{
  "arch": "jasper",
  "model": "CTC audio transcriber",
  "dataset": "short read English sentences (LibriTTS-R)",
  "train_examples": 26041,
  "n_mels": 64,
  "hop_length": 160,
  "input": "log_mel",
  "spec_augment": false,
  "win_length": 512,
  "tokenizer": "char",
  "vocab_size": 32,
  "norm": "batchnorm",
  "hidden_act": "relu",
  "channel_attention": "se",
  "depths": [3, 3, 3],
  "kernel_size": 5,
  "stem": "single",
  "widths": [128, 160, 192],
  "init": "xavier_uniform",
  "residual_init": "none",
  "optimizer": "adamw",
  "learning_rate": 0.0029,
  "beta1": 0.95,
  "beta2": 0.99,
  "eps": 1e-08,
  "max_grad_norm": 1.0,
  "l1_shrink": 0.03,
  "max_steps": 8000,
  "batch_size": 256,
  "epochs": 78.6,
  "lr_schedule": "poly",
  "final_lr_fraction": 0,
  "warmup_steps": 240,
  "weight_decay": 0.1
}
Rows from block 6 of a small CTC audio transcriber, named by matrix and row number. Rows with one number belong to one channel. Each number is 50 + 12 x the weight over its row's rms, rounded and kept within 0 to 99. All counts start at 0.
Before each channel's rows are labels from the 100 clips, of 14848, where the channel reaches its highest value: "responds to" is what is common among them. Only what is clearly more common there than usual is listed. The data: short read English sentences (LibriTTS-R).
# convs0: first width-5 conv (model.blocks.6.convs.0.weight, 192x160x5, each kernel summed), inputs 0-159
# convs1: second width-5 conv (model.blocks.6.convs.1.weight, 192x192x5, transposed, each kernel summed), outputs 0-191

responds to: the word "to"; the word "be"
convs0.5:52 47 42 51 50 36 33 11 51 52 29 50 39 62 55 50 50 48 51 66 46 48 47 45 48 35 43 48 64 51 45 51 45 50 53 47 47 45 49 48 59 46 48 00 43 53 76 51 52 53 60 50 52 37 22 42 31 51 51 47 58 54 42 49 54 40 49 37 55 24 45 68 63 46 52 72 50 40 46 82 50 62 47 60 52 54 52 41 52 50 51 49 35 28 49 48 46 48 31 59 58 42 44 37 20 50 54 10 18 50 46 47 46 52 50 50 45 62 37 51 61 49 57 51 33 41 44 51 47 60 41 50 51 49 50 59 49 36 50 46 57 48 50 47 43 51 52 47 54 50 32 21 16 50 53 35 32 45 40 65
convs1.5:28 56 42 56 62 50 51 42 66 50 58 52 49 48 43 43 41 52 51 50 76 52 53 47 54 52 49 45 50 49 66 40 46 64 29 50 42 36 51 28 80 40 23 54 58 55 24 49 36 52 53 59 42 41 42 48 44 51 53 44 49 19 42 51 34 50 46 52 40 55 54 42 48 25 35 47 49 38 54 46 42 49 63 50 50 52 45 43 72 39 59 52 39 53 42 54 41 49 61 32 48 49 42 44 00 58 53 60 59 61 26 56 57 58 52 47 57 38 29 50 42 70 18 54 47 46 35 36 55 28 53 54 56 50 55 52 39 60 46 47 46 65 86 35 53 47 43 60 44 39 47 58 21 50 53 40 34 51 48 46 59 55 43 48 07 52 35 48 44 48 59 52 55 71 51 39 51 35 33 69 30 47 48 52 50 22 41 46 54 50 37 55

responds to: the word "nothing"
convs0.116:38 51 36 46 59 51 47 64 61 24 52 58 50 47 43 40 39 49 48 78 46 56 45 35 60 37 50 40 38 48 41 49 46 59 46 52 24 52 54 47 47 43 50 27 47 56 48 39 42 33 53 44 45 50 52 55 50 51 63 44 55 33 35 55 45 46 50 51 53 49 48 62 44 57 48 50 41 33 60 26 57 06 66 34 58 53 48 51 64 45 55 56 79 47 61 50 50 43 56 39 45 41 49 44 29 51 48 48 40 50 45 62 55 28 25 54 66 45 49 51 45 46 40 18 47 54 52 20 46 20 00 42 37 50 52 44 34 45 56 40 48 52 51 57 50 54 41 45 43 09 48 45 60 47 37 51 44 46 51 49
convs1.116:76 47 04 54 39 48 69 48 44 51 49 44 51 56 50 52 39 46 48 42 58 53 49 52 70 50 52 81 50 51 54 50 56 64 51 53 52 48 26 50 42 52 53 38 51 58 59 71 65 47 48 20 55 36 47 50 48 35 45 52 48 47 51 50 49 54 16 85 52 50 36 49 46 59 48 41 35 42 61 51 54 54 46 60 23 45 51 52 53 42 60 46 51 36 52 58 57 46 48 42 41 49 45 54 69 42 48 55 52 49 25 46 64 38 74 32 46 33 43 51 52 47 45 62 23 65 69 55 49 48 38 00 49 51 52 47 42 48 51 57 35 76 60 37 62 50 48 34 69 38 45 39 62 77 49 47 51 35 43 51 63 53 47 54 47 26 51 53 27 40 46 77 55 50 49 52 51 45 52 59 43 77 50 49 43 53 59 42 53 55 47 48

responds to: the word "was"
convs0.119:43 51 44 74 36 48 42 48 43 47 50 42 51 44 20 48 39 49 55 52 48 47 48 51 37 50 51 56 35 47 52 50 49 02 50 58 44 48 50 43 46 38 37 58 32 48 64 54 51 36 45 57 54 52 53 50 00 57 60 48 50 50 04 47 54 42 55 42 50 43 47 62 38 52 39 50 52 27 51 47 33 46 46 56 50 55 11 56 49 59 43 43 55 47 49 39 40 49 51 25 50 49 61 59 46 58 32 37 46 51 41 49 46 49 51 47 30 47 51 55 49 41 19 55 06 50 48 50 50 51 55 48 55 37 31 54 64 32 50 45 57 42 45 50 59 35 42 51 68 53 56 56 46 53 45 65 29 55 53 49
convs1.119:62 50 46 46 51 46 47 47 47 54 60 57 53 39 48 35 40 30 54 48 39 26 50 45 58 45 54 39 55 44 46 49 58 53 42 55 49 53 36 50 45 46 34 33 51 55 55 46 61 59 49 49 50 58 43 42 69 24 51 59 56 50 55 51 60 43 06 66 48 54 46 50 46 39 80 52 29 48 54 55 48 50 50 43 53 45 54 37 55 66 08 61 39 63 58 70 40 50 49 60 64 67 62 53 46 53 49 46 54 46 40 58 54 44 58 52 56 45 07 49 54 37 28 63 31 29 57 55 26 54 59 55 54 64 51 63 47 52 22 56 55 49 43 52 61 55 43 47 36 53 51 50 35 57 51 42 45 50 51 62 55 49 51 90 42 52 49 45 52 51 39 59 51 52 52 68 08 55 46 48 83 52 57 49 35 43 06 52 57 62 67 49

responds to: the word "he"
convs0.137:51 40 37 48 21 00 49 52 50 64 51 52 29 50 52 47 46 50 45 45 40 51 13 39 37 58 51 34 39 53 60 52 33 52 51 50 29 50 35 50 56 65 47 48 33 50 49 34 45 63 48 50 51 51 59 27 52 40 43 34 48 58 50 60 57 47 27 49 51 52 45 42 61 49 50 56 40 37 58 51 48 51 48 54 50 49 48 59 48 56 40 37 47 48 55 47 48 50 44 42 53 51 48 63 58 51 50 50 50 55 49 60 51 50 59 00 52 34 25 53 31 39 50 39 61 55 64 75 41 31 54 50 51 36 47 50 48 37 61 47 60 26 54 50 44 15 52 58 18 50 49 47 52 17 48 60 48 53 48 62
convs1.137:28 52 38 38 26 59 48 73 50 41 63 46 56 51 65 51 43 49 59 49 38 57 36 49 34 78 52 37 42 38 30 41 40 18 37 53 48 38 47 43 63 43 72 74 49 51 32 42 52 35 44 49 35 54 54 51 53 63 47 50 49 54 40 41 50 68 50 63 49 42 49 33 46 54 31 50 52 52 41 23 50 43 46 29 70 54 51 47 49 43 53 51 67 53 33 52 57 39 33 25 38 37 55 55 31 50 49 66 48 52 31 53 49 55 42 54 48 50 49 32 64 55 49 50 56 40 51 46 32 20 39 47 49 50 23 47 63 42 42 45 48 62 38 36 39 50 51 46 19 25 43 53 50 52 51 56 23 50 58 47 72 33 56 48 51 52 64 23 45 30 44 47 67 63 55 47 65 50 74 16 48 49 43 73 71 30 46 46 56 60 51 49

responds to: the word "the"
convs0.174:44 56 34 51 41 42 48 39 42 57 50 59 27 51 54 19 51 49 29 47 46 49 48 51 52 50 37 53 43 52 35 63 47 50 24 34 44 47 24 28 50 42 34 42 53 54 41 41 46 52 48 43 41 54 47 57 50 59 39 20 50 61 36 45 05 53 06 51 54 48 50 50 42 50 21 55 51 44 60 44 54 59 21 50 50 44 50 49 53 55 57 50 43 50 76 39 47 50 50 35 65 27 57 37 27 54 54 52 50 66 28 64 43 47 66 33 52 43 14 60 54 41 47 50 56 55 49 41 47 49 35 47 51 46 49 48 61 42 48 47 39 38 37 43 46 48 73 48 44 49 40 49 51 16 52 62 39 46 53 54
convs1.174:55 47 53 18 63 59 52 40 51 50 35 61 28 53 66 41 37 59 23 67 63 69 38 68 31 44 44 39 57 48 17 60 44 74 48 54 37 49 52 49 50 59 52 55 34 52 45 68 46 53 30 49 49 53 23 21 30 43 48 41 33 40 34 39 68 52 48 43 58 60 44 64 51 34 50 39 51 49 57 51 30 67 62 50 54 63 56 44 40 69 58 56 55 45 59 49 58 26 51 44 42 64 09 51 47 50 40 52 32 51 44 63 28 60 57 91 51 54 41 50 71 34 43 62 54 39 53 49 50 55 63 48 61 69 51 55 49 50 50 48 20 50 50 55 53 65 68 62 50 55 50 51 35 41 53 53 53 59 38 47 51 56 56 54 48 57 52 37 34 47 59 63 51 43 50 52 50 36 50 48 04 41 59 48 58 47 45 51 52 53 52 53

responds to: the word "i"; the word "my"
convs0.190:48 31 41 30 20 54 37 77 57 43 48 49 55 50 44 51 50 49 34 43 48 36 49 21 50 55 00 45 43 51 40 50 50 44 50 55 50 40 52 18 51 50 57 50 55 41 44 50 51 48 60 55 34 60 50 45 51 50 73 65 46 40 62 45 53 47 50 52 52 49 57 51 41 50 47 50 50 36 47 39 53 51 47 50 48 54 60 51 69 49 43 51 51 20 59 47 47 50 48 47 61 50 50 35 48 36 48 46 49 50 50 55 50 56 52 43 51 49 54 50 48 42 59 48 52 49 61 53 48 54 64 68 49 51 43 46 50 56 32 42 30 59 22 43 56 49 64 47 48 50 35 49 46 48 51 46 18 50 46 50
convs1.190:60 30 18 55 56 51 54 36 36 39 50 48 42 66 54 55 46 40 50 50 50 47 64 46 52 54 52 51 58 67 52 62 49 13 47 49 38 51 48 52 30 52 53 24 53 55 48 46 40 54 50 29 51 42 55 52 49 50 56 43 48 45 42 46 24 50 53 63 06 39 41 60 37 37 46 58 33 61 54 51 52 47 60 33 34 38 55 62 44 45 44 55 50 58 61 50 27 49 63 43 51 55 63 29 46 42 48 40 54 50 26 49 46 48 48 42 56 51 54 56 53 33 55 27 44 39 45 43 51 55 33 46 58 53 43 60 39 00 52 37 42 51 57 51 50 61 39 27 51 52 51 24 56 28 30 48 72 49 54 51 67 33 49 47 51 48 52 62 60 50 70 45 37 55 51 33 53 23 60 65 56 49 63 66 60 51 42 73 44 32 52 51

responds to: the word "the"
convs0.57:43 48 34 48 50 52 60 52 50 46 49 50 56 47 47 39 49 58 40 59 46 61 53 51 18 36 52 42 51 51 53 48 45 55 53 44 50 55 23 66 40 65 62 36 44 31 49 41 41 40 48 53 50 54 51 52 56 68 56 49 47 00 50 59 55 50 70 47 50 09 50 51 51 39 46 50 49 50 52 56 51 59 29 53 54 66 50 57 54 31 45 58 53 51 52 27 56 50 45 20 44 51 35 48 17 52 46 51 60 50 52 52 47 34 49 50 52 50 48 56 50 52 48 36 37 47 50 55 68 81 49 49 39 44 09 43 49 40 48 47 80 53 37 50 51 57 61 33 48 14 40 46 28 53 60 50 28 60 39 50
convs1.57:46 49 46 55 34 13 45 51 52 37 73 56 22 45 21 53 51 67 52 37 54 61 42 42 52 20 50 33 57 39 31 42 47 24 58 53 44 25 51 52 46 46 39 67 46 52 31 34 52 39 50 50 49 54 53 47 48 56 58 53 34 33 47 55 51 50 65 49 51 37 47 60 60 45 24 50 57 66 50 56 33 50 33 38 42 38 45 49 43 37 60 48 41 50 40 11 49 47 14 50 55 50 50 54 46 28 48 72 52 48 52 62 65 35 57 62 44 51 62 57 46 31 52 50 45 44 52 35 50 34 53 53 45 36 33 57 48 30 51 51 40 58 52 88 49 52 61 48 30 55 74 53 52 39 64 49 48 46 42 46 55 45 37 16 55 29 54 51 53 61 44 53 38 67 49 39 57 45 53 65 52 32 41 84 51 52 63 53 52 43 42 51

responds to: the word "such"; the word "a"
convs0.106:64 51 55 48 40 46 51 42 51 59 01 52 52 30 49 49 62 44 46 49 45 48 57 36 52 22 49 28 55 50 47 42 45 41 49 53 24 51 46 44 47 28 00 51 63 40 46 43 51 37 53 46 47 50 29 29 51 38 53 45 46 52 57 64 51 49 50 63 53 52 46 50 59 51 45 43 54 39 54 44 53 27 66 52 64 48 41 59 57 40 57 42 33 55 50 50 50 25 37 36 44 67 20 51 51 50 50 50 54 42 45 59 50 48 51 50 47 56 53 51 20 37 42 56 68 54 65 48 47 52 52 45 44 46 33 45 54 49 46 47 38 59 42 52 51 65 49 45 52 52 25 54 45 71 54 56 50 55 50 58
convs1.106:54 56 36 48 41 60 51 58 60 67 60 38 49 38 52 56 29 51 54 43 41 48 49 53 33 49 94 52 82 50 48 46 55 49 57 44 44 34 56 50 51 50 48 42 27 50 52 35 32 47 45 39 51 45 48 35 63 59 45 58 55 50 39 50 42 49 47 47 09 52 53 58 26 50 40 25 62 40 48 37 71 44 55 49 71 60 33 50 52 65 32 60 48 51 55 40 65 48 46 44 48 57 41 44 48 61 45 47 43 86 61 46 41 53 30 32 65 42 35 52 27 46 49 46 54 43 81 55 56 31 43 48 48 49 46 50 46 57 43 52 47 29 28 51 49 54 53 71 53 46 72 29 49 56 55 57 30 48 40 29 57 59 61 21 59 44 60 51 59 50 33 62 34 48 27 45 59 57 45 53 56 30 34 50 64 48 73 51 60 50 48 20

responds to: the word "to"; the word "be"
convs0.56:60 43 74 52 49 47 52 59 68 47 66 51 50 60 35 52 47 45 61 50 56 56 22 38 41 50 33 30 67 45 47 35 49 43 49 52 55 05 51 51 50 50 49 60 53 57 54 50 50 44 44 51 25 46 41 51 39 49 52 50 50 54 17 43 50 45 54 04 46 59 44 32 40 37 52 50 39 49 24 62 47 52 48 65 51 52 51 65 20 92 36 51 45 52 56 50 54 51 54 71 51 52 55 39 56 55 66 58 47 62 42 28 55 57 58 64 50 55 60 51 47 57 44 50 58 65 43 42 49 45 55 50 18 44 49 49 31 65 52 48 48 65 46 35 58 69 33 50 62 63 17 54 52 45 51 49 61 56 48 45
convs1.56:32 53 44 46 50 61 50 51 50 49 48 50 55 37 51 50 29 41 68 46 31 57 84 69 40 48 49 31 50 50 51 64 62 84 47 47 55 66 49 49 49 51 49 63 30 38 48 48 52 62 50 63 61 20 52 61 49 45 60 26 55 62 37 50 48 62 51 52 45 53 30 38 49 47 62 63 37 45 62 51 37 50 35 40 56 53 33 49 10 38 54 47 50 30 47 49 46 53 52 35 66 30 24 52 47 43 59 52 36 47 49 59 52 57 50 52 70 31 62 51 57 35 51 51 57 53 39 52 46 81 46 72 54 37 50 26 51 61 48 57 53 35 54 60 17 25 73 21 40 53 50 46 47 46 51 59 51 63 73 46 50 58 81 53 65 51 39 43 46 50 49 80 50 54 58 42 60 56 47 42 51 51 44 45 35 40 46 50 73 49 60 44

responds to: the word "was"
convs0.2:40 61 47 59 81 48 59 48 50 42 56 59 50 45 52 44 49 49 45 45 64 32 31 63 35 01 45 38 50 45 54 46 51 40 58 56 50 50 61 50 56 65 18 55 52 47 43 37 63 51 47 48 46 53 56 51 50 11 37 50 57 28 42 44 50 53 48 69 37 51 43 19 39 49 41 38 48 52 57 36 28 33 61 77 52 54 32 51 51 63 51 59 43 50 59 51 28 50 51 49 50 50 74 52 46 57 56 57 50 40 56 20 45 47 50 38 51 19 44 47 48 70 23 51 52 54 28 46 50 50 46 49 47 31 56 52 26 34 49 52 60 19 50 48 52 49 34 48 49 62 40 54 53 40 35 56 38 59 65 50
convs1.2:68 45 21 60 45 38 49 50 46 52 69 87 59 56 54 54 59 06 69 27 53 55 50 45 48 43 56 45 51 40 49 43 51 50 57 28 63 69 50 55 48 57 39 50 53 43 32 41 32 41 49 53 53 51 68 37 56 52 59 68 53 44 47 50 81 46 58 48 45 33 44 50 42 35 54 49 50 27 45 53 45 57 39 53 57 56 53 41 84 45 52 30 52 54 48 63 54 49 27 41 52 43 36 50 50 54 78 51 61 51 52 50 62 49 46 64 51 32 15 48 50 62 58 49 47 74 52 50 41 54 51 55 52 40 45 53 50 50 45 47 44 58 29 46 31 52 53 55 46 58 80 61 51 69 51 38 47 40 70 76 57 52 31 49 34 57 56 35 44 58 46 67 44 37 29 51 39 38 26 56 62 62 46 69 50 23 55 53 54 44 42 68

responds to: the word "the"
convs0.133:47 47 47 37 05 50 49 51 50 42 50 25 34 44 44 38 50 51 40 48 65 40 55 50 54 52 21 51 52 47 53 49 50 52 42 68 13 51 50 43 67 51 46 04 40 49 56 26 30 56 46 50 50 50 40 58 64 56 42 51 51 48 45 38 55 46 49 53 39 56 49 50 47 47 53 50 47 50 31 51 27 52 52 50 34 48 58 57 29 51 56 52 47 60 59 46 45 40 50 46 57 50 50 35 30 72 38 15 51 54 40 51 52 56 61 61 49 43 43 51 47 44 50 13 43 46 34 27 51 51 71 62 44 50 48 39 49 49 51 31 47 34 48 46 51 63 55 43 61 50 50 36 48 51 11 49 50 51 50 16
convs1.133:36 51 51 48 45 47 38 50 49 43 17 50 81 33 08 49 49 52 53 51 54 46 44 48 48 50 47 44 47 43 47 46 52 56 25 46 45 24 56 54 24 41 49 30 48 56 43 50 49 51 15 44 50 49 40 17 51 47 53 40 47 44 29 31 50 55 50 59 50 14 51 63 30 55 48 43 43 35 50 45 47 47 47 47 53 16 48 47 60 44 49 59 50 52 50 27 38 31 59 47 34 62 18 50 35 43 43 52 45 52 42 50 21 50 52 32 52 52 60 49 24 47 51 51 53 42 47 57 79 56 51 34 51 22 48 35 35 29 42 49 20 56 34 52 32 52 48 53 51 51 48 54 50 40 49 50 55 55 55 47 50 49 68 53 27 27 53 50 25 40 56 54 47 53 39 48 39 47 51 47 56 49 47 59 53 45 68 51 45 48 33 44

responds to: the word "i"
convs0.39:71 54 59 50 59 50 66 20 49 34 48 53 44 64 34 41 47 47 39 30 22 24 43 50 44 33 27 43 54 50 50 47 49 40 53 53 36 11 61 59 44 57 46 56 23 46 44 29 54 28 25 50 33 49 19 55 30 52 53 50 35 39 52 44 54 51 39 37 55 50 45 45 45 48 45 49 46 50 49 56 34 58 40 59 85 53 23 51 44 53 49 44 48 46 52 50 43 51 52 48 51 48 48 43 49 67 46 46 50 45 50 29 54 50 50 36 47 43 53 45 41 57 46 54 33 66 45 37 44 49 57 32 46 38 52 42 30 42 21 50 51 47 48 27 63 68 52 49 55 43 48 20 63 33 74 47 55 49 54 77
convs1.39:35 69 69 52 45 38 45 65 05 59 37 70 52 49 59 68 55 36 56 46 27 41 57 51 42 43 55 51 50 50 42 54 51 42 33 49 51 48 26 66 34 52 29 53 40 51 37 69 50 51 50 65 53 40 54 49 55 53 60 60 45 41 63 57 56 54 45 50 35 50 46 51 47 42 44 67 48 52 54 45 44 50 42 54 74 73 50 41 48 46 68 58 39 39 53 78 50 57 43 49 53 48 33 51 40 48 50 69 34 68 55 49 46 43 31 45 57 24 80 46 54 43 45 46 46 05 49 50 49 46 30 70 25 49 26 48 46 53 52 56 50 41 51 20 48 44 59 57 26 80 36 51 59 52 59 42 62 53 56 64 45 45 54 66 28 59 49 40 56 53 42 48 50 50 50 85 39 49 53 50 51 52 27 49 55 47 34 54 28 52 54 51

responds to: the word "not"
convs0.45:63 51 40 59 50 46 51 63 42 40 44 50 51 50 60 53 45 39 47 48 65 58 63 52 50 46 50 50 20 47 42 41 45 49 54 35 22 52 51 48 51 50 42 47 36 33 60 49 45 51 41 50 33 53 73 50 43 47 44 50 22 51 45 45 50 40 57 52 34 51 49 53 42 06 46 39 39 49 48 74 50 81 62 41 67 34 50 52 53 52 54 40 59 36 51 36 42 53 49 32 43 46 73 43 47 51 49 48 50 50 47 52 50 51 51 50 50 43 09 51 48 48 47 26 49 47 44 00 49 70 48 51 48 20 50 29 34 49 50 51 52 48 53 50 51 55 51 52 59 37 46 56 63 39 41 49 49 47 47 47
convs1.45:49 54 59 50 50 47 46 51 24 34 48 69 49 47 41 44 51 51 47 52 58 50 50 51 48 24 50 45 25 52 50 14 53 32 57 53 55 50 51 49 29 53 01 58 50 53 50 54 38 54 45 25 41 65 06 31 28 50 47 50 45 50 57 44 58 61 51 47 49 50 51 44 38 27 38 43 00 46 50 46 51 54 55 60 43 49 50 64 41 46 50 50 50 28 51 48 51 49 47 58 48 41 42 53 65 50 39 46 52 49 63 58 23 69 45 50 59 48 49 49 50 50 15 52 49 50 42 42 51 54 46 33 54 46 58 41 58 52 37 52 00 52 43 42 43 51 34 38 50 34 35 51 40 49 50 52 38 58 49 46 46 50 40 52 59 49 50 44 53 50 49 51 50 66 44 48 59 53 31 47 39 37 47 50 51 43 54 44 57 45 50 48

responds to: the word "he"
convs0.88:41 39 51 32 49 03 09 28 34 50 54 43 00 56 65 45 50 36 58 45 58 30 43 22 42 52 58 44 49 52 50 53 52 50 15 54 49 44 50 59 58 54 31 49 44 58 38 48 47 62 34 51 51 50 30 51 51 50 52 54 54 56 49 40 55 50 51 55 43 46 50 60 50 48 54 50 45 40 50 74 50 47 48 32 55 48 52 21 48 49 55 32 51 30 24 36 49 53 44 38 57 44 43 52 50 52 53 62 41 43 49 46 66 50 50 57 29 17 44 52 53 51 50 48 46 56 38 49 52 55 65 45 53 50 49 63 50 48 57 56 63 29 63 69 51 31 57 49 61 44 56 62 43 43 48 17 38 39 53 49
convs1.88:55 57 59 50 45 05 53 54 57 49 43 48 48 36 41 45 56 07 45 35 60 49 47 21 36 81 54 53 68 27 42 48 59 26 48 32 80 57 41 54 54 50 47 50 55 54 45 50 51 43 27 48 51 70 57 32 52 40 51 51 49 68 52 35 40 85 54 60 50 51 42 52 33 50 31 24 35 50 47 33 48 46 51 43 51 49 47 50 57 34 35 47 53 48 36 42 49 41 41 31 44 49 49 55 37 46 49 40 28 65 59 12 63 39 49 46 61 51 36 40 54 48 51 51 54 80 61 19 66 51 41 55 50 53 58 65 40 58 51 56 67 49 29 53 45 50 54 52 29 47 56 51 46 62 56 51 51 66 55 79 56 42 46 38 51 44 50 42 51 45 49 62 57 28 65 53 49 40 39 50 52 46 34 48 51 61 41 43 52 49 53 47

responds to: the word "to"
convs0.168:37 53 58 49 56 51 51 53 52 20 47 48 51 48 39 61 14 49 13 49 49 57 51 54 55 09 50 48 54 50 50 47 50 46 42 47 31 29 52 43 64 51 69 52 51 52 73 50 45 54 43 34 44 52 50 49 50 57 42 37 54 25 61 24 43 40 49 48 50 50 40 50 51 41 61 35 47 44 50 58 49 50 38 60 51 57 48 33 48 49 50 49 50 50 50 61 51 50 50 53 56 49 54 32 46 49 50 39 44 50 47 11 46 50 50 58 55 50 60 45 45 47 52 32 35 45 22 09 52 57 52 58 69 56 72 54 34 45 45 50 58 22 51 40 16 41 39 83 51 65 55 45 47 33 49 45 49 39 49 27
convs1.168:40 51 48 45 48 49 34 35 43 46 65 44 47 48 50 61 31 51 27 38 65 23 37 55 56 64 45 14 48 25 48 37 52 65 54 55 50 31 53 63 59 58 23 50 50 50 51 35 47 42 50 46 56 53 49 59 36 26 55 46 68 48 48 50 46 53 46 56 21 53 65 50 48 61 66 14 51 50 48 45 61 55 00 64 51 47 45 52 72 56 48 56 54 57 51 65 49 38 49 58 52 39 44 47 43 41 43 48 39 36 33 48 12 45 35 78 33 43 55 45 48 55 48 42 24 47 49 52 50 50 44 50 55 50 42 37 46 55 49 50 34 35 50 55 54 41 46 48 54 53 63 50 44 49 32 51 64 50 59 46 51 55 60 39 68 50 22 50 47 52 42 13 36 40 53 60 41 54 84 58 49 43 45 56 48 54 65 37 47 44 47 73

responds to: the word "was"
convs0.158:51 66 55 51 47 51 52 69 51 53 55 49 48 63 47 50 28 56 60 36 56 55 50 64 69 05 50 51 48 50 54 36 53 50 49 51 50 64 39 51 60 49 54 62 71 50 50 50 58 43 39 42 56 46 08 51 32 53 51 35 52 50 58 56 54 51 47 45 44 57 48 50 60 51 48 31 50 51 49 46 41 44 51 46 67 47 45 55 43 49 00 52 34 51 51 54 57 54 53 50 50 45 41 48 58 49 71 53 54 64 50 14 52 28 53 29 51 55 51 50 47 49 53 49 62 44 42 50 55 50 51 36 39 22 77 65 41 50 45 54 47 59 46 50 44 43 50 52 50 50 49 44 55 49 56 57 41 51 41 51
convs1.158:33 50 52 54 53 50 65 45 54 53 50 43 26 44 51 34 60 51 38 14 44 49 53 47 51 47 39 32 50 61 58 46 44 53 37 51 49 58 48 54 66 54 50 29 42 54 55 13 47 51 49 48 53 45 53 50 15 19 52 55 48 55 53 43 50 58 50 55 42 43 45 50 49 35 47 51 41 60 58 54 68 52 44 40 40 53 61 66 39 47 51 02 50 46 49 49 49 50 53 56 51 48 36 25 46 50 56 66 45 37 63 34 42 36 22 56 52 47 68 50 48 52 37 42 27 50 46 52 61 59 48 43 50 61 48 48 58 53 48 50 56 47 48 60 49 50 08 47 08 44 62 41 49 09 48 51 52 57 44 52 51 50 49 42 68 44 30 61 04 50 48 51 46 46 38 51 48 41 52 48 42 46 46 21 46 50 57 51 37 49 43 63

responds to: the word "i"
convs0.71:25 50 48 45 26 38 36 50 61 50 50 55 54 46 47 47 50 49 46 50 46 38 52 50 45 05 49 48 54 48 51 60 58 30 50 46 38 42 50 52 52 51 40 49 31 49 37 50 50 34 39 49 51 46 52 58 50 32 29 49 34 53 20 48 43 49 48 46 48 50 32 48 63 38 50 50 50 26 46 47 50 55 23 51 72 49 38 57 51 69 50 41 62 37 57 50 42 66 51 48 00 30 40 55 33 46 50 45 50 58 48 43 49 43 50 50 54 48 68 53 49 61 49 50 46 51 46 27 19 49 36 47 52 55 60 52 54 54 48 50 59 45 51 49 45 53 44 50 50 47 53 58 31 52 20 42 52 49 70 58
convs1.71:48 69 55 50 49 54 65 63 50 27 56 51 50 50 29 60 59 52 58 43 23 41 49 46 55 50 48 44 40 43 62 41 48 43 46 52 43 51 49 50 65 60 48 60 28 47 29 42 50 60 49 60 31 57 00 50 70 48 99 39 67 49 40 33 54 34 50 65 42 49 47 50 52 54 44 42 56 51 47 50 44 52 51 62 67 58 52 51 52 49 47 46 56 50 35 57 49 44 56 50 52 47 50 51 44 33 48 46 45 61 31 45 54 50 50 38 56 59 57 55 50 69 42 54 58 47 30 50 19 25 37 56 52 50 51 46 48 43 56 66 66 49 86 66 56 40 45 64 39 53 52 52 52 58 39 56 54 55 56 45 50 41 48 62 62 15 48 21 53 46 12 51 22 48 52 71 49 44 44 65 49 53 34 58 37 49 35 47 54 44 51 52

responds to: the word "i"; the word "of"
convs0.14:48 49 56 54 50 47 50 50 37 19 37 46 31 51 48 47 44 46 57 36 54 46 50 75 14 59 50 51 29 56 49 51 45 44 00 55 45 50 28 38 38 34 56 49 49 65 50 48 52 55 00 51 51 51 47 50 50 41 45 47 44 38 58 49 48 45 34 65 50 38 46 39 50 51 53 50 39 33 46 50 56 51 51 52 49 09 55 54 56 28 41 09 55 32 40 52 45 49 51 52 54 50 63 26 47 52 51 44 50 50 49 36 56 46 50 54 52 49 19 37 50 57 48 54 53 44 49 55 70 46 51 51 64 50 58 49 34 38 50 47 49 57 50 50 43 26 41 53 48 45 56 44 23 43 52 52 43 50 43 49
convs1.14:49 28 42 46 51 44 46 53 46 45 48 57 20 49 48 51 64 61 50 46 44 49 31 00 51 59 50 50 50 53 59 51 49 55 50 64 53 51 20 51 42 49 48 50 57 52 48 38 30 50 50 56 61 50 47 47 58 38 49 57 57 51 35 50 55 53 76 63 51 32 73 50 56 41 48 43 51 48 26 49 50 21 51 54 50 51 48 61 49 56 11 29 29 40 44 50 51 51 50 49 21 36 50 46 43 37 48 50 56 56 50 54 54 25 55 51 36 49 51 43 45 34 54 52 40 50 38 51 48 45 47 67 61 50 51 46 50 50 50 42 58 49 52 41 49 38 52 60 46 35 50 50 46 45 50 47 10 53 51 57 51 48 40 43 31 42 51 63 55 51 52 00 54 44 52 50 32 43 54 44 51 57 51 44 44 47 50 54 50 54 59 25